A small multi-label image tagger, trained from scratch.
Training: adam_atan2 at rate 0.0015, 17000 steps.
Rows from block 10 of a small multi-label image tagger, named by matrix and row number. Rows with one number belong to one channel. Each number is 200 + 30 x the weight over its row's rms, rounded and kept within 0 to 999. All counts start at 0.
After each channel's rows are labels from the 100 images, of 14976, where the channel reaches its highest value: "top examples" is what is common among them. Only what is clearly more common there than usual is listed. The data: photos of plants, animals and fungi (iNaturalist).
# convs0: first 3x3 conv (model.blocks.10.convs.0.weight, 384x384x3x3, each kernel summed), inputs 128-255
# convs1: second 3x3 conv (model.blocks.10.convs.1.weight, 384x384x3x3, transposed, each kernel summed), outputs 128-255

convs0.159,219,170,203,194,247,212,182,216,252,242,229,248,217,218,201,224,236,192,191,220,236,216,233,213,240,255,235,158,175,219,219,245,227,199,193,209,192,204,250,190,224,257,247,203,205,223,234,215,199,229,189,167,210,199,228,231,227,211,220,201,211,236,214,223,220,191,236,204,178,212,177,254,213,285,283,211,156,222,191,194,163,172,208,249,201,191,214,264,208,214,125,160,203,178,174,175,172,193,190,142,186,212,194,189,253,220,241,186,207,210,217,197,206,159,190,264,191,201,222,229,267,287,182,198,199,216,239,205
convs1.159,242,158,189,239,227,229,224,223,203,244,229,221,197,239,257,239,157,201,262,240,237,179,242,222,250,174,254,220,214,187,209,232,221,236,219,233,223,255,233,163,216,211,171,213,159,228,226,191,195,206,190,207,245,215,224,214,200,279,193,189,191,234,207,208,269,170,216,251,183,174,228,168,175,156,189,166,216,192,149,228,220,218,183,209,208,253,210,206,234,184,204,215,220,225,182,258,193,229,163,164,201,206,185,237,236,234,182,223,171,209,200,209,195,233,153,180,182,217,170,142,186,160,165,177,163,123,200,165
top examples: order Lepidoptera

convs0.136,254,221,178,193,197,237,269,184,241,181,192,222,188,230,200,224,161,248,197,203,233,151,199,208,222,230,225,152,145,191,132,192,247,177,166,180,203,145,196,225,207,213,189,210,205,204,223,218,177,180,187,137,223,231,212,183,199,257,228,221,220,200,203,191,205,219,174,203,183,215,141,209,205,216,180,194,193,242,226,160,279,244,242,227,201,163,196,193,230,190,189,188,192,171,155,191,233,216,178,209,251,196,205,163,208,155,214,138,222,215,182,181,237,175,190,224,177,203,206,267,193,201,197,207,192,204,182,203
convs1.136,205,173,223,215,212,218,187,200,121,184,211,217,181,232,210,204,182,188,220,241,198,136,211,211,221,166,216,204,209,198,206,220,209,213,186,234,138,204,188,171,229,203,227,243,210,190,172,165,239,150,224,227,205,191,212,219,170,210,171,127,228,182,160,193,168,214,204,206,197,179,177,192,158,151,135,201,217,212,163,150,203,226,71,197,176,163,189,174,188,226,197,152,145,214,178,193,225,193,173,204,248,217,140,207,166,144,147,222,175,153,238,224,215,212,146,168,194,150,135,162,179,168,198,154,164,254,205,199
top examples: phylum Tracheophyta; kingdom Plantae

convs0.329,212,218,198,187,169,173,215,241,228,212,198,185,170,168,168,193,217,190,190,224,154,193,183,229,218,168,222,167,190,291,215,201,185,185,192,169,193,175,237,154,205,166,115,211,231,227,168,269,175,224,205,182,215,185,163,147,205,156,195,203,141,177,215,204,204,213,235,137,188,190,213,165,214,160,181,132,154,186,186,231,183,198,175,125,170,201,195,158,173,218,167,195,155,168,194,160,226,155,190,160,201,217,172,160,223,211,198,245,185,150,167,204,204,177,144,175,173,145,216,200,163,197,164,185,114,145,214,166
convs1.329,168,187,137,165,163,157,236,186,206,172,181,185,184,182,185,193,216,200,212,166,179,174,171,158,189,161,180,170,144,205,176,151,171,193,184,148,147,157,193,214,170,201,204,208,162,90,177,250,182,209,215,245,177,157,179,169,185,202,167,236,172,174,146,228,150,164,154,166,197,145,155,246,230,200,198,202,199,180,154,204,163,109,159,203,174,224,177,215,177,210,215,190,166,193,168,179,197,192,241,161,159,156,210,160,175,215,212,178,223,215,196,183,128,153,231,222,145,184,223,203,185,220,219,238,231,229,188,195
top examples: class Mammalia

convs0.61,148,209,189,199,212,194,142,254,223,182,158,223,217,218,167,265,158,227,242,188,203,218,185,180,166,208,166,179,174,206,251,233,190,218,206,149,210,220,195,184,204,215,221,147,236,202,229,216,189,178,265,213,130,175,236,220,163,125,214,232,213,218,181,269,208,234,202,177,176,202,229,219,222,211,195,204,193,185,223,195,160,186,196,196,181,207,160,198,214,214,189,248,193,245,185,205,221,215,183,191,162,172,202,230,163,211,222,181,181,202,192,214,206,214,212,232,232,169,179,210,203,221,261,148,214,243,222,206
convs1.61,216,219,196,233,204,234,202,229,206,227,234,194,167,225,226,204,175,116,204,245,211,188,240,221,234,244,245,207,207,222,164,191,228,187,215,211,206,161,211,259,233,192,179,159,180,224,233,205,180,225,201,221,202,155,212,203,250,226,181,184,194,189,207,216,174,164,158,254,244,262,209,220,210,148,182,184,206,151,165,208,203,211,195,172,158,204,141,272,197,218,185,224,219,160,183,164,159,210,239,173,192,187,211,177,184,269,236,209,203,211,152,174,188,193,218,174,278,238,215,139,211,217,241,227,230,186,196,177
top examples: order Charadriiformes

convs0.374,221,240,185,211,222,239,202,198,165,291,192,226,175,181,216,215,200,211,246,207,235,244,230,194,247,213,185,180,152,206,228,258,263,200,212,213,223,184,219,222,248,277,181,232,216,233,236,202,203,245,216,192,214,207,241,177,246,210,229,234,169,265,193,253,232,203,201,212,166,167,173,238,155,218,211,197,208,216,282,220,238,203,204,184,201,172,185,184,185,173,144,206,217,201,214,180,213,213,152,167,231,155,204,169,203,240,281,149,190,178,188,212,229,201,159,237,148,172,228,312,208,198,206,180,188,217,241,246
convs1.374,214,176,223,191,188,215,198,193,177,197,204,184,196,199,193,233,177,146,181,217,206,89,195,200,192,182,178,233,203,172,239,191,215,180,190,209,191,217,185,180,201,223,203,231,180,223,164,124,198,184,196,216,187,167,204,210,181,202,188,173,226,179,192,155,190,189,219,211,230,180,247,216,230,150,136,185,195,258,153,216,203,248,131,209,216,173,211,151,213,219,225,221,219,227,264,220,177,213,224,228,197,235,169,217,258,188,200,235,189,235,141,232,262,216,198,140,165,224,209,189,177,205,182,246,248,169,189,218
top examples: order Lepidoptera

convs0.1,206,174,214,209,187,210,187,165,177,201,197,226,160,162,178,199,175,223,193,176,202,185,201,189,200,258,171,151,191,188,193,194,234,201,187,137,172,169,144,220,218,180,195,204,199,190,169,186,229,201,209,170,206,204,251,188,187,175,190,205,201,251,162,216,211,136,217,234,199,142,250,226,176,87,94,218,239,170,201,199,208,211,203,217,225,219,232,143,224,232,199,228,225,229,268,201,216,221,233,223,236,204,254,221,232,259,127,202,226,233,234,221,231,207,181,200,140,178,186,237,67,109,223,169,230,219,216,250
convs1.1,234,193,181,250,230,246,188,235,159,223,245,165,194,233,209,161,165,205,151,236,241,235,225,226,242,194,220,213,237,211,149,185,199,220,212,211,156,135,235,219,228,160,154,175,210,184,127,211,268,179,235,179,222,192,220,218,190,242,207,217,181,180,150,274,215,208,173,196,190,200,211,210,192,192,183,195,232,151,169,219,149,186,138,202,187,230,201,208,173,196,185,219,215,143,169,182,177,114,222,226,212,152,198,183,153,217,201,195,178,204,180,164,190,187,208,200,214,211,194,206,206,204,202,217,182,230,191,167
top examples: order Charadriiformes

convs0.208,210,239,207,242,189,216,202,187,208,248,194,227,175,200,249,174,219,185,221,206,164,223,212,193,196,199,213,204,173,181,189,236,245,224,235,208,188,217,198,231,232,232,168,202,189,161,234,177,210,203,199,211,255,183,264,193,213,238,187,181,199,218,231,241,238,165,215,254,157,166,169,146,203,176,161,192,197,208,191,223,203,213,206,196,244,210,167,186,223,183,201,200,246,217,157,206,213,198,198,173,232,218,204,227,140,166,187,137,215,186,203,170,179,191,184,200,162,204,147,210,208,182,259,221,213,158,213,251
convs1.208,147,196,154,141,159,150,192,203,212,158,156,198,170,162,187,188,177,202,200,162,148,164,151,163,170,202,133,152,143,181,170,158,158,199,163,167,198,190,169,206,158,218,206,181,232,255,186,179,176,195,187,184,146,177,181,172,208,159,156,201,159,206,201,151,155,238,170,168,215,165,153,165,172,216,204,180,167,141,146,135,206,211,264,206,123,208,208,190,165,185,176,158,174,190,230,197,191,197,156,193,198,214,212,222,204,195,166,209,210,166,199,170,186,260,150,197,187,154,159,192,208,180,168,142,153,201,180,205
top examples: phylum Tracheophyta; kingdom Plantae

convs0.6,110,219,211,160,157,165,152,199,198,178,164,217,174,174,162,242,124,182,230,182,187,205,157,173,145,222,128,153,209,190,241,229,181,190,193,156,173,202,186,199,182,193,143,191,191,157,187,184,194,207,215,189,142,146,222,155,181,143,170,171,216,214,136,202,187,197,245,158,186,180,233,199,193,161,194,222,226,212,208,167,158,141,175,201,232,187,209,161,181,195,142,242,168,245,225,221,179,221,153,222,204,161,186,226,170,185,150,245,181,192,196,231,223,219,213,189,205,192,167,227,155,156,211,138,216,200,177,231
convs1.6,211,220,214,222,229,218,249,219,173,207,220,172,242,226,207,182,206,172,163,246,203,184,236,251,215,189,246,201,218,232,203,251,210,230,212,206,172,160,186,207,211,92,193,247,230,182,178,207,207,183,179,202,212,173,190,206,200,207,209,176,178,119,180,227,232,128,198,225,254,257,186,253,192,150,182,187,170,189,159,198,216,188,208,170,190,158,171,193,146,241,189,177,187,138,202,194,148,191,207,247,214,216,188,183,236,183,231,205,187,214,227,229,160,222,213,220,265,198,214,179,197,212,226,193,199,182,255,189
top examples: phylum Chordata; class Aves; order Charadriiformes

convs0.335,214,235,195,188,241,230,219,174,190,236,226,204,198,201,155,205,203,241,189,201,185,192,238,233,245,227,214,170,212,231,186,194,156,194,194,153,225,138,238,247,217,247,238,214,208,203,199,224,191,263,180,172,199,218,126,223,245,236,188,151,181,180,209,228,233,152,190,155,154,156,229,203,217,204,185,193,144,186,234,222,202,195,159,135,204,187,198,219,160,211,151,178,184,200,194,202,231,204,177,180,173,243,135,162,188,226,197,248,208,156,147,218,193,254,218,242,178,170,223,229,184,167,200,215,179,197,206,216
convs1.335,200,134,171,220,179,199,205,216,200,240,221,234,221,205,231,213,200,198,246,215,211,195,183,197,188,202,215,185,200,166,222,202,194,201,204,223,219,222,227,245,216,259,259,178,243,177,145,172,194,210,231,221,196,207,212,200,115,200,162,229,203,192,214,245,153,206,207,238,221,183,224,195,236,211,205,251,204,194,174,193,238,224,181,254,228,203,192,202,173,175,230,221,223,236,219,209,179,213,210,189,196,140,193,190,196,205,179,210,207,196,160,167,211,202,219,176,184,176,199,157,212,238,190,200,185,236,180,127
top examples: phylum Tracheophyta; kingdom Plantae

convs0.48,215,249,158,181,173,217,191,202,240,219,166,237,190,236,210,210,163,202,254,184,148,180,190,198,234,215,190,124,174,184,200,244,228,203,246,177,177,165,239,219,220,222,145,192,225,202,198,237,188,182,239,199,203,179,206,186,210,169,220,233,260,214,204,201,214,202,220,242,172,194,201,186,228,202,206,235,184,212,229,181,197,154,203,214,224,199,165,201,187,252,164,240,169,229,166,208,232,218,110,212,124,202,226,245,158,193,141,214,141,187,220,248,229,215,212,218,195,166,224,262,232,136,236,137,192,199,181,236
convs1.48,216,148,202,237,192,217,220,228,141,211,232,232,254,217,227,133,243,206,211,213,211,157,223,226,224,188,223,242,238,271,219,243,254,185,225,246,180,215,232,218,235,176,245,184,137,177,157,222,184,181,229,205,173,200,227,204,180,197,185,149,178,201,147,277,179,226,219,178,254,202,248,177,229,148,156,175,196,194,157,239,273,299,178,186,213,199,160,240,187,205,252,245,243,216,201,228,148,187,233,168,218,199,219,216,212,209,200,227,157,228,202,209,187,222,200,216,220,262,213,219,194,200,198,233,238,187,205,188
top examples: order Charadriiformes

convs0.99,196,262,162,213,231,242,187,177,208,217,207,220,192,231,158,186,189,208,194,219,235,212,231,221,226,197,216,188,203,148,179,228,197,220,169,190,219,185,241,212,214,222,197,200,212,208,261,184,217,222,227,186,183,202,177,193,232,274,192,191,176,241,222,225,191,172,172,152,151,224,164,226,201,217,229,136,171,203,217,180,221,199,211,183,173,160,156,189,114,164,153,183,208,181,215,138,201,175,184,151,208,197,151,165,254,222,162,134,179,131,147,186,213,166,184,207,228,213,202,248,219,222,218,195,148,207,193,210
convs1.99,170,140,189,163,185,161,236,223,178,156,187,259,247,196,197,235,172,180,261,169,180,189,172,162,180,220,172,155,158,203,185,139,131,165,179,147,211,240,203,209,169,246,192,197,200,248,247,175,202,186,224,215,157,169,164,166,164,185,180,200,202,235,197,203,182,198,221,226,189,129,187,136,218,203,177,212,191,208,160,193,188,178,155,194,246,241,218,202,258,200,174,179,213,188,172,254,151,232,183,169,186,126,213,238,174,210,166,188,160,214,183,214,192,209,173,175,147,158,182,197,166,191,167,182,158,231,172,165
top examples: kingdom Plantae; phylum Tracheophyta; class Magnoliopsida

convs0.95,169,205,195,203,145,116,176,187,177,216,173,166,206,203,188,268,234,193,221,195,161,218,131,164,202,188,197,92,204,213,183,220,228,163,230,162,133,174,191,158,177,165,171,162,172,128,205,220,161,200,139,203,213,123,217,203,194,171,169,200,155,163,170,212,184,202,225,206,179,163,259,229,183,193,221,190,197,162,208,216,184,199,163,221,200,198,220,237,221,216,269,228,223,190,233,177,196,169,274,227,207,193,214,202,198,244,178,239,198,209,248,225,195,177,207,235,156,164,175,209,225,239,181,183,211,211,201,198
convs1.95,219,200,195,213,206,226,170,179,203,222,220,135,228,216,222,197,168,209,196,211,230,161,223,200,226,172,211,234,231,174,179,176,220,222,213,214,186,143,222,183,206,172,208,142,215,157,160,191,192,172,161,179,233,200,226,208,190,228,177,192,218,195,169,238,214,172,196,217,219,213,212,247,222,209,197,181,186,190,141,227,215,195,202,202,172,238,175,234,165,178,235,236,203,154,209,204,195,196,255,136,182,171,183,176,219,257,248,173,220,228,103,178,196,181,235,223,223,233,245,177,229,238,198,248,254,183,189,213
top examples: class Mammalia

convs0.175,225,240,152,186,183,208,236,215,245,196,227,198,204,211,174,192,155,199,195,227,198,151,207,244,252,192,234,160,169,238,157,200,207,133,140,166,182,146,237,184,186,222,188,193,224,213,225,219,157,178,200,169,232,197,160,171,218,242,202,207,203,184,162,172,183,239,169,158,159,200,176,179,226,217,181,206,176,186,217,152,241,215,187,193,209,146,169,190,159,220,176,169,186,190,156,189,197,225,184,190,190,240,197,167,214,173,209,155,230,149,153,201,192,141,208,160,196,166,225,212,188,190,201,213,166,190,142,175
convs1.175,199,163,167,194,196,189,192,185,178,182,213,231,193,219,182,185,195,198,232,219,191,162,190,189,202,227,190,192,203,204,207,188,205,221,202,209,179,218,201,200,180,225,205,187,206,167,153,247,223,196,206,197,187,185,182,189,154,198,182,189,194,227,176,189,121,198,228,210,160,158,172,167,165,202,199,201,205,191,176,120,172,204,180,195,220,174,223,178,194,207,181,120,123,173,182,231,176,198,157,155,167,118,218,227,147,155,133,190,160,139,205,179,158,206,133,206,158,137,149,171,175,160,203,140,108,251,148,168
top examples: kingdom Plantae; phylum Tracheophyta; class Magnoliopsida

convs0.109,185,121,189,242,209,234,150,213,202,202,190,218,261,244,176,218,256,222,234,207,218,229,211,186,190,200,173,196,236,214,202,162,222,207,174,181,194,195,164,159,220,210,231,191,198,207,207,167,212,212,194,184,158,196,165,229,228,162,198,189,197,206,196,134,213,242,174,128,202,196,163,211,200,245,243,207,234,182,193,178,160,199,207,209,146,200,179,217,261,201,222,177,221,167,177,199,174,206,190,166,173,206,223,182,226,149,184,162,198,200,231,209,165,197,208,180,168,177,193,185,242,261,118,166,225,198,211,106
convs1.109,192,213,176,221,200,201,239,197,255,218,176,187,133,211,211,166,211,201,238,201,216,151,210,183,202,209,225,235,205,222,236,248,194,201,199,210,249,283,214,165,185,202,100,188,194,231,225,206,188,186,204,202,180,241,193,187,225,192,192,155,178,177,243,181,205,200,160,242,239,220,229,206,142,159,174,162,210,200,169,179,250,260,229,192,188,221,191,186,258,197,219,228,222,229,194,177,181,237,161,156,193,210,208,183,206,242,216,182,191,218,180,203,179,178,143,221,188,207,194,198,201,139,259,185,186,149,164,170
top examples: phylum Arthropoda; class Insecta; order Odonata

convs0.272,243,223,170,161,174,213,155,187,195,215,222,174,150,200,198,226,166,252,186,201,188,249,241,218,195,182,226,160,224,209,203,184,184,184,193,207,220,222,196,146,226,246,149,174,180,190,228,199,165,278,215,208,196,192,178,121,205,200,197,164,106,248,214,160,192,144,205,186,217,193,190,155,226,164,199,173,197,177,205,197,132,177,192,213,159,189,186,185,229,207,156,200,168,198,220,211,179,176,178,207,186,200,183,185,222,217,160,200,179,177,187,178,194,154,186,183,175,177,186,214,207,93,153,180,197,152,206,163
convs1.272,178,218,157,190,172,176,150,172,232,168,174,166,215,175,179,246,125,169,198,157,195,174,178,174,178,165,180,183,153,166,186,140,184,183,204,167,199,225,194,198,160,183,180,137,225,193,256,163,202,197,214,218,179,198,189,178,218,211,185,189,211,208,215,173,233,262,153,186,224,184,201,246,266,148,120,231,210,183,172,236,211,230,199,224,147,223,219,156,201,154,222,253,219,172,198,231,198,190,250,209,184,162,173,194,269,205,292,202,242,231,163,194,132,233,265,185,199,257,263,223,207,230,198,241,271,199,203,204
top examples: class Mammalia

convs0.181,228,229,198,243,191,232,209,280,185,229,214,254,192,180,203,218,211,243,206,233,258,196,191,233,255,249,223,168,170,208,214,230,229,203,225,210,218,195,185,211,254,198,204,250,232,270,162,158,195,229,174,187,228,212,260,192,242,200,220,163,180,198,205,221,271,267,234,225,202,179,171,203,259,180,237,197,195,197,216,243,185,220,226,230,216,217,237,208,227,207,177,181,226,157,194,195,191,193,221,197,259,210,198,242,265,184,209,197,192,218,187,168,193,188,182,247,191,183,244,234,200,229,194,201,192,249,258,209
convs1.181,229,167,231,177,240,224,220,207,184,199,217,183,193,243,213,295,223,184,196,245,226,180,242,247,245,130,237,256,248,247,239,202,208,226,211,246,196,244,201,187,236,202,217,207,215,263,204,169,210,230,218,187,227,180,198,254,216,212,168,145,219,136,212,217,204,221,231,182,210,191,221,200,158,198,135,209,217,198,143,168,185,195,190,166,162,222,234,159,209,193,201,156,174,199,238,197,185,210,154,209,221,215,226,206,259,153,219,268,167,165,174,217,242,211,163,165,197,187,166,160,208,222,173,140,191,192,213,200
top examples: phylum Arthropoda; class Insecta; order Lepidoptera

convs0.202,213,246,202,195,191,216,183,199,201,210,223,212,180,177,173,181,222,185,205,218,177,181,210,188,210,190,191,192,179,220,159,206,206,216,194,203,190,173,209,184,211,186,111,177,192,182,230,222,193,192,250,178,234,153,199,140,213,233,205,211,166,233,203,266,195,150,167,184,168,239,187,156,191,146,195,175,215,203,171,206,210,245,215,192,193,202,136,198,173,212,211,185,198,181,171,169,206,180,168,112,225,203,200,180,196,185,162,183,200,142,172,178,201,131,180,225,224,216,211,213,191,223,201,209,179,152,226,202
convs1.202,189,196,202,206,173,185,165,191,171,206,192,195,194,189,188,197,161,184,242,184,184,159,184,201,199,225,204,191,177,169,190,198,173,187,170,180,195,214,190,169,187,203,169,201,178,153,202,191,172,189,223,210,187,186,189,171,167,204,165,231,188,232,161,203,226,182,177,235,170,100,172,171,187,253,203,198,231,161,134,172,141,69,159,177,170,228,221,171,177,149,166,162,196,225,144,201,209,234,192,197,206,155,175,214,149,218,182,153,193,195,187,168,160,174,189,217,128,145,180,192,181,183,219,174,158,178,201,166
top examples: phylum Tracheophyta; kingdom Plantae

convs0.55,217,208,186,174,160,176,245,191,196,199,206,235,179,158,213,183,249,225,218,198,180,196,167,198,182,210,147,168,174,221,194,188,243,194,225,208,209,179,178,169,214,168,160,200,170,225,174,250,213,145,216,193,193,192,211,157,220,151,180,221,215,160,201,181,220,214,146,193,191,169,202,206,188,152,166,271,298,210,254,219,211,218,247,195,216,221,187,163,254,202,243,201,211,202,176,235,166,225,153,229,183,215,290,199,178,121,105,120,204,207,241,184,219,191,186,222,168,181,147,268,170,236,216,187,245,221,188,192
convs1.55,188,221,193,185,161,191,233,236,235,177,188,181,187,201,238,230,293,227,199,197,194,196,196,176,197,200,175,191,184,210,191,172,204,186,188,183,212,199,209,226,197,191,217,144,261,211,212,186,262,220,188,181,176,273,224,195,195,176,193,159,174,209,203,164,218,159,207,231,223,213,223,217,156,197,198,208,233,197,158,182,196,210,267,239,225,208,154,188,170,231,223,181,155,168,269,227,211,233,216,196,274,199,255,186,235,251,220,209,223,164,211,214,207,194,191,154,179,203,190,186,223,207,191,148,143,215,220,209
top examples: order Charadriiformes

convs0.324,213,280,157,259,192,179,206,239,197,235,196,249,207,162,180,176,214,204,206,209,198,151,187,237,258,256,266,147,159,212,231,233,204,235,246,154,216,221,174,227,253,251,225,224,164,208,194,140,243,202,150,214,219,235,233,198,275,234,186,171,203,201,236,206,250,209,201,217,231,155,155,221,237,126,201,195,216,185,246,218,162,195,240,185,214,216,228,188,191,189,154,168,211,215,167,214,205,234,231,243,245,228,167,233,215,219,144,186,200,240,211,138,201,189,222,270,150,160,174,273,170,172,219,214,234,197,243,201
convs1.324,212,201,206,156,225,206,273,192,157,200,202,178,153,225,175,238,210,239,160,230,209,229,214,203,217,172,205,238,219,228,231,245,187,185,171,224,175,191,191,177,214,198,197,206,247,244,177,195,185,255,205,149,190,181,181,235,192,204,190,172,237,148,192,214,205,192,237,189,228,204,192,202,178,187,167,202,226,200,153,151,153,205,222,170,207,216,242,171,185,170,193,133,215,199,217,201,142,204,181,242,213,219,210,143,239,145,192,259,197,183,183,241,155,204,161,167,210,204,185,153,197,185,192,115,175,227,214,209
top examples: order Charadriiformes

convs0.135,259,235,145,237,162,238,236,258,218,265,233,232,191,199,194,229,204,227,206,231,208,225,256,233,250,224,250,171,175,201,180,232,275,160,190,202,197,203,246,212,199,251,215,179,256,240,268,167,186,237,198,178,247,205,213,171,224,240,224,237,205,247,193,240,196,231,196,224,204,206,170,167,230,250,232,187,188,241,197,169,263,246,241,199,216,164,186,158,238,170,177,203,240,174,201,190,213,208,154,178,249,170,205,191,224,198,275,177,225,203,179,220,208,174,172,253,190,223,217,269,236,241,237,220,184,202,194,244
convs1.135,206,177,236,216,210,227,171,157,190,197,212,201,151,218,204,201,165,147,233,198,203,112,206,190,211,185,202,231,207,198,251,215,213,214,207,238,160,216,189,174,225,234,184,228,202,232,203,157,205,169,226,206,191,162,220,210,185,214,184,148,199,188,179,172,212,177,198,233,162,163,229,224,164,115,114,204,225,226,149,176,169,227,128,211,228,157,229,125,134,215,190,176,217,217,211,228,195,231,182,207,220,198,177,238,221,186,185,244,188,176,173,233,230,217,178,120,150,175,192,177,158,190,203,170,183,212,177,205
top examples: phylum Tracheophyta; kingdom Plantae

convs0.104,211,204,195,194,209,214,188,189,201,225,236,178,217,196,166,171,202,205,157,232,145,241,221,222,208,171,234,185,216,194,163,196,204,214,202,187,205,162,200,190,236,225,176,150,216,176,155,235,202,237,130,149,233,210,165,208,203,204,200,175,155,200,202,247,227,182,187,186,184,229,205,234,219,216,203,118,193,197,192,267,213,218,193,145,166,213,193,184,146,225,197,229,181,159,173,142,213,136,205,156,187,222,117,177,187,192,238,230,175,181,144,215,242,194,192,209,235,176,220,187,220,237,166,207,130,225,248,219
convs1.104,187,217,152,196,200,163,215,199,199,187,202,220,191,199,198,185,209,182,208,203,210,202,171,148,199,190,188,150,154,178,172,164,165,194,191,152,187,186,190,198,176,237,221,204,207,170,167,212,189,199,200,189,178,153,200,186,199,214,180,249,167,216,168,211,166,192,205,163,197,102,154,262,240,242,198,213,210,189,192,230,152,109,213,248,204,215,194,192,181,223,216,223,179,196,195,249,192,217,217,183,165,140,227,186,177,263,210,178,233,236,215,167,165,147,267,248,146,208,255,221,206,201,205,234,239,248,220,159
top examples: class Mammalia

convs0.28,223,282,210,213,180,209,249,228,228,262,173,228,173,154,221,189,202,237,230,213,149,212,208,194,212,207,239,171,173,194,231,244,223,193,239,204,217,221,223,201,212,234,183,211,241,201,243,224,208,200,232,211,214,210,220,157,207,234,215,233,171,200,238,232,221,201,216,245,188,202,230,163,217,187,179,228,153,215,220,196,234,202,209,173,244,187,158,154,204,218,169,250,212,250,191,223,231,223,174,236,189,189,189,233,174,178,138,167,198,160,165,236,203,201,193,240,210,200,173,275,183,174,244,215,220,182,199,258
convs1.28,197,166,187,244,168,204,212,201,163,217,212,215,212,200,237,99,198,163,193,207,209,157,209,190,194,190,213,195,175,252,231,237,255,213,196,201,162,204,193,220,202,190,271,176,177,194,158,177,166,220,180,209,187,140,194,180,192,193,188,176,208,192,153,208,165,190,235,183,232,197,190,246,195,171,175,157,217,206,162,220,194,270,152,184,224,241,213,206,173,218,211,222,216,181,239,222,162,155,204,166,213,227,203,201,187,211,189,226,175,195,176,218,216,218,221,134,188,216,232,152,176,221,172,226,252,206,114,176
top examples: order Lepidoptera

convs0.170,180,144,194,146,198,192,186,192,195,140,179,197,196,197,153,202,169,237,209,177,204,184,183,209,176,196,188,156,202,169,179,162,171,198,204,159,180,174,185,178,222,169,212,191,216,146,199,200,227,174,247,224,192,163,179,202,178,193,173,205,247,153,168,194,209,165,198,134,150,188,232,214,183,199,182,243,257,167,179,211,158,164,135,175,189,191,216,183,181,170,144,200,161,213,196,179,182,214,133,243,189,168,187,191,149,176,108,251,159,196,177,186,185,168,235,173,227,177,206,145,172,167,138,160,237,195,192,150
convs1.170,177,185,229,192,169,177,210,180,226,200,179,162,216,171,184,235,194,190,169,170,186,184,187,202,162,166,198,210,196,183,187,196,186,167,196,198,176,146,181,179,197,198,221,159,230,206,227,207,236,211,156,206,189,217,185,182,182,177,205,182,200,210,208,221,157,176,189,195,205,230,170,150,177,187,168,163,191,204,230,166,194,214,205,213,190,217,138,179,182,167,194,165,171,176,249,161,221,175,163,205,209,215,198,128,211,200,216,152,180,177,219,168,194,166,197,164,244,213,167,199,192,192,205,183,182,192,179,215
top examples: order Charadriiformes

convs0.56,241,175,179,188,204,218,238,171,202,202,182,210,188,244,203,83,128,142,202,181,186,182,229,210,151,177,181,192,202,154,164,171,141,229,189,200,199,153,164,189,202,198,144,227,166,185,154,194,212,215,177,198,206,210,152,184,170,228,140,152,184,164,190,177,202,165,206,208,238,206,263,215,198,200,152,215,170,231,226,193,212,168,187,220,212,219,197,194,204,199,152,243,149,245,240,236,173,222,160,256,167,214,206,200,191,142,127,275,154,179,195,236,250,229,225,126,192,221,215,196,164,167,201,235,220,206,228,219
convs1.56,181,207,196,189,177,178,190,202,192,183,193,161,192,185,215,149,221,227,163,176,199,180,192,176,179,121,192,171,190,194,174,161,185,160,212,190,190,167,205,229,186,215,230,160,237,204,172,223,203,236,194,184,158,162,199,186,203,219,211,255,183,218,202,211,157,199,191,193,208,203,180,165,215,171,182,202,191,213,153,179,194,211,196,174,160,212,107,257,174,237,193,215,183,167,201,195,182,159,208,146,140,194,228,142,238,171,207,109,218,159,236,169,144,194,197,141,245,217,187,184,210,183,190,197,202,154,142,149
top examples: phylum Chordata; class Aves; order Anseriformes; family: Anatidae

convs0.186,190,183,171,165,163,159,227,177,215,189,167,195,172,206,227,225,203,148,165,167,179,210,155,157,195,155,209,189,217,160,151,170,233,191,164,221,203,123,202,172,173,241,161,192,190,161,197,167,180,181,109,164,215,164,190,191,217,159,199,197,168,167,201,158,201,243,188,229,246,206,121,203,197,134,221,190,247,221,234,209,229,241,284,222,196,234,191,211,233,211,235,163,163,143,188,253,187,247,162,198,156,200,213,205,189,147,228,168,249,177,194,230,209,215,190,266,179,187,193,205,216,199,170,199,222,199,187,169
convs1.186,225,139,185,200,221,213,223,231,97,206,217,203,191,214,200,192,183,162,196,214,201,177,223,235,212,226,219,204,226,243,213,204,220,222,226,220,156,192,231,164,217,177,220,240,199,239,119,209,164,193,158,192,214,177,208,222,143,225,176,190,246,219,103,190,232,195,214,204,225,216,264,206,252,188,193,230,207,222,113,224,189,172,202,233,251,192,184,167,149,219,233,215,211,194,214,251,160,234,245,218,213,197,202,227,208,226,244,229,201,190,157,271,246,199,198,209,174,204,211,142,237,232,170,231,212,232,246,208
top examples: phylum Arthropoda; class Insecta; order Lepidoptera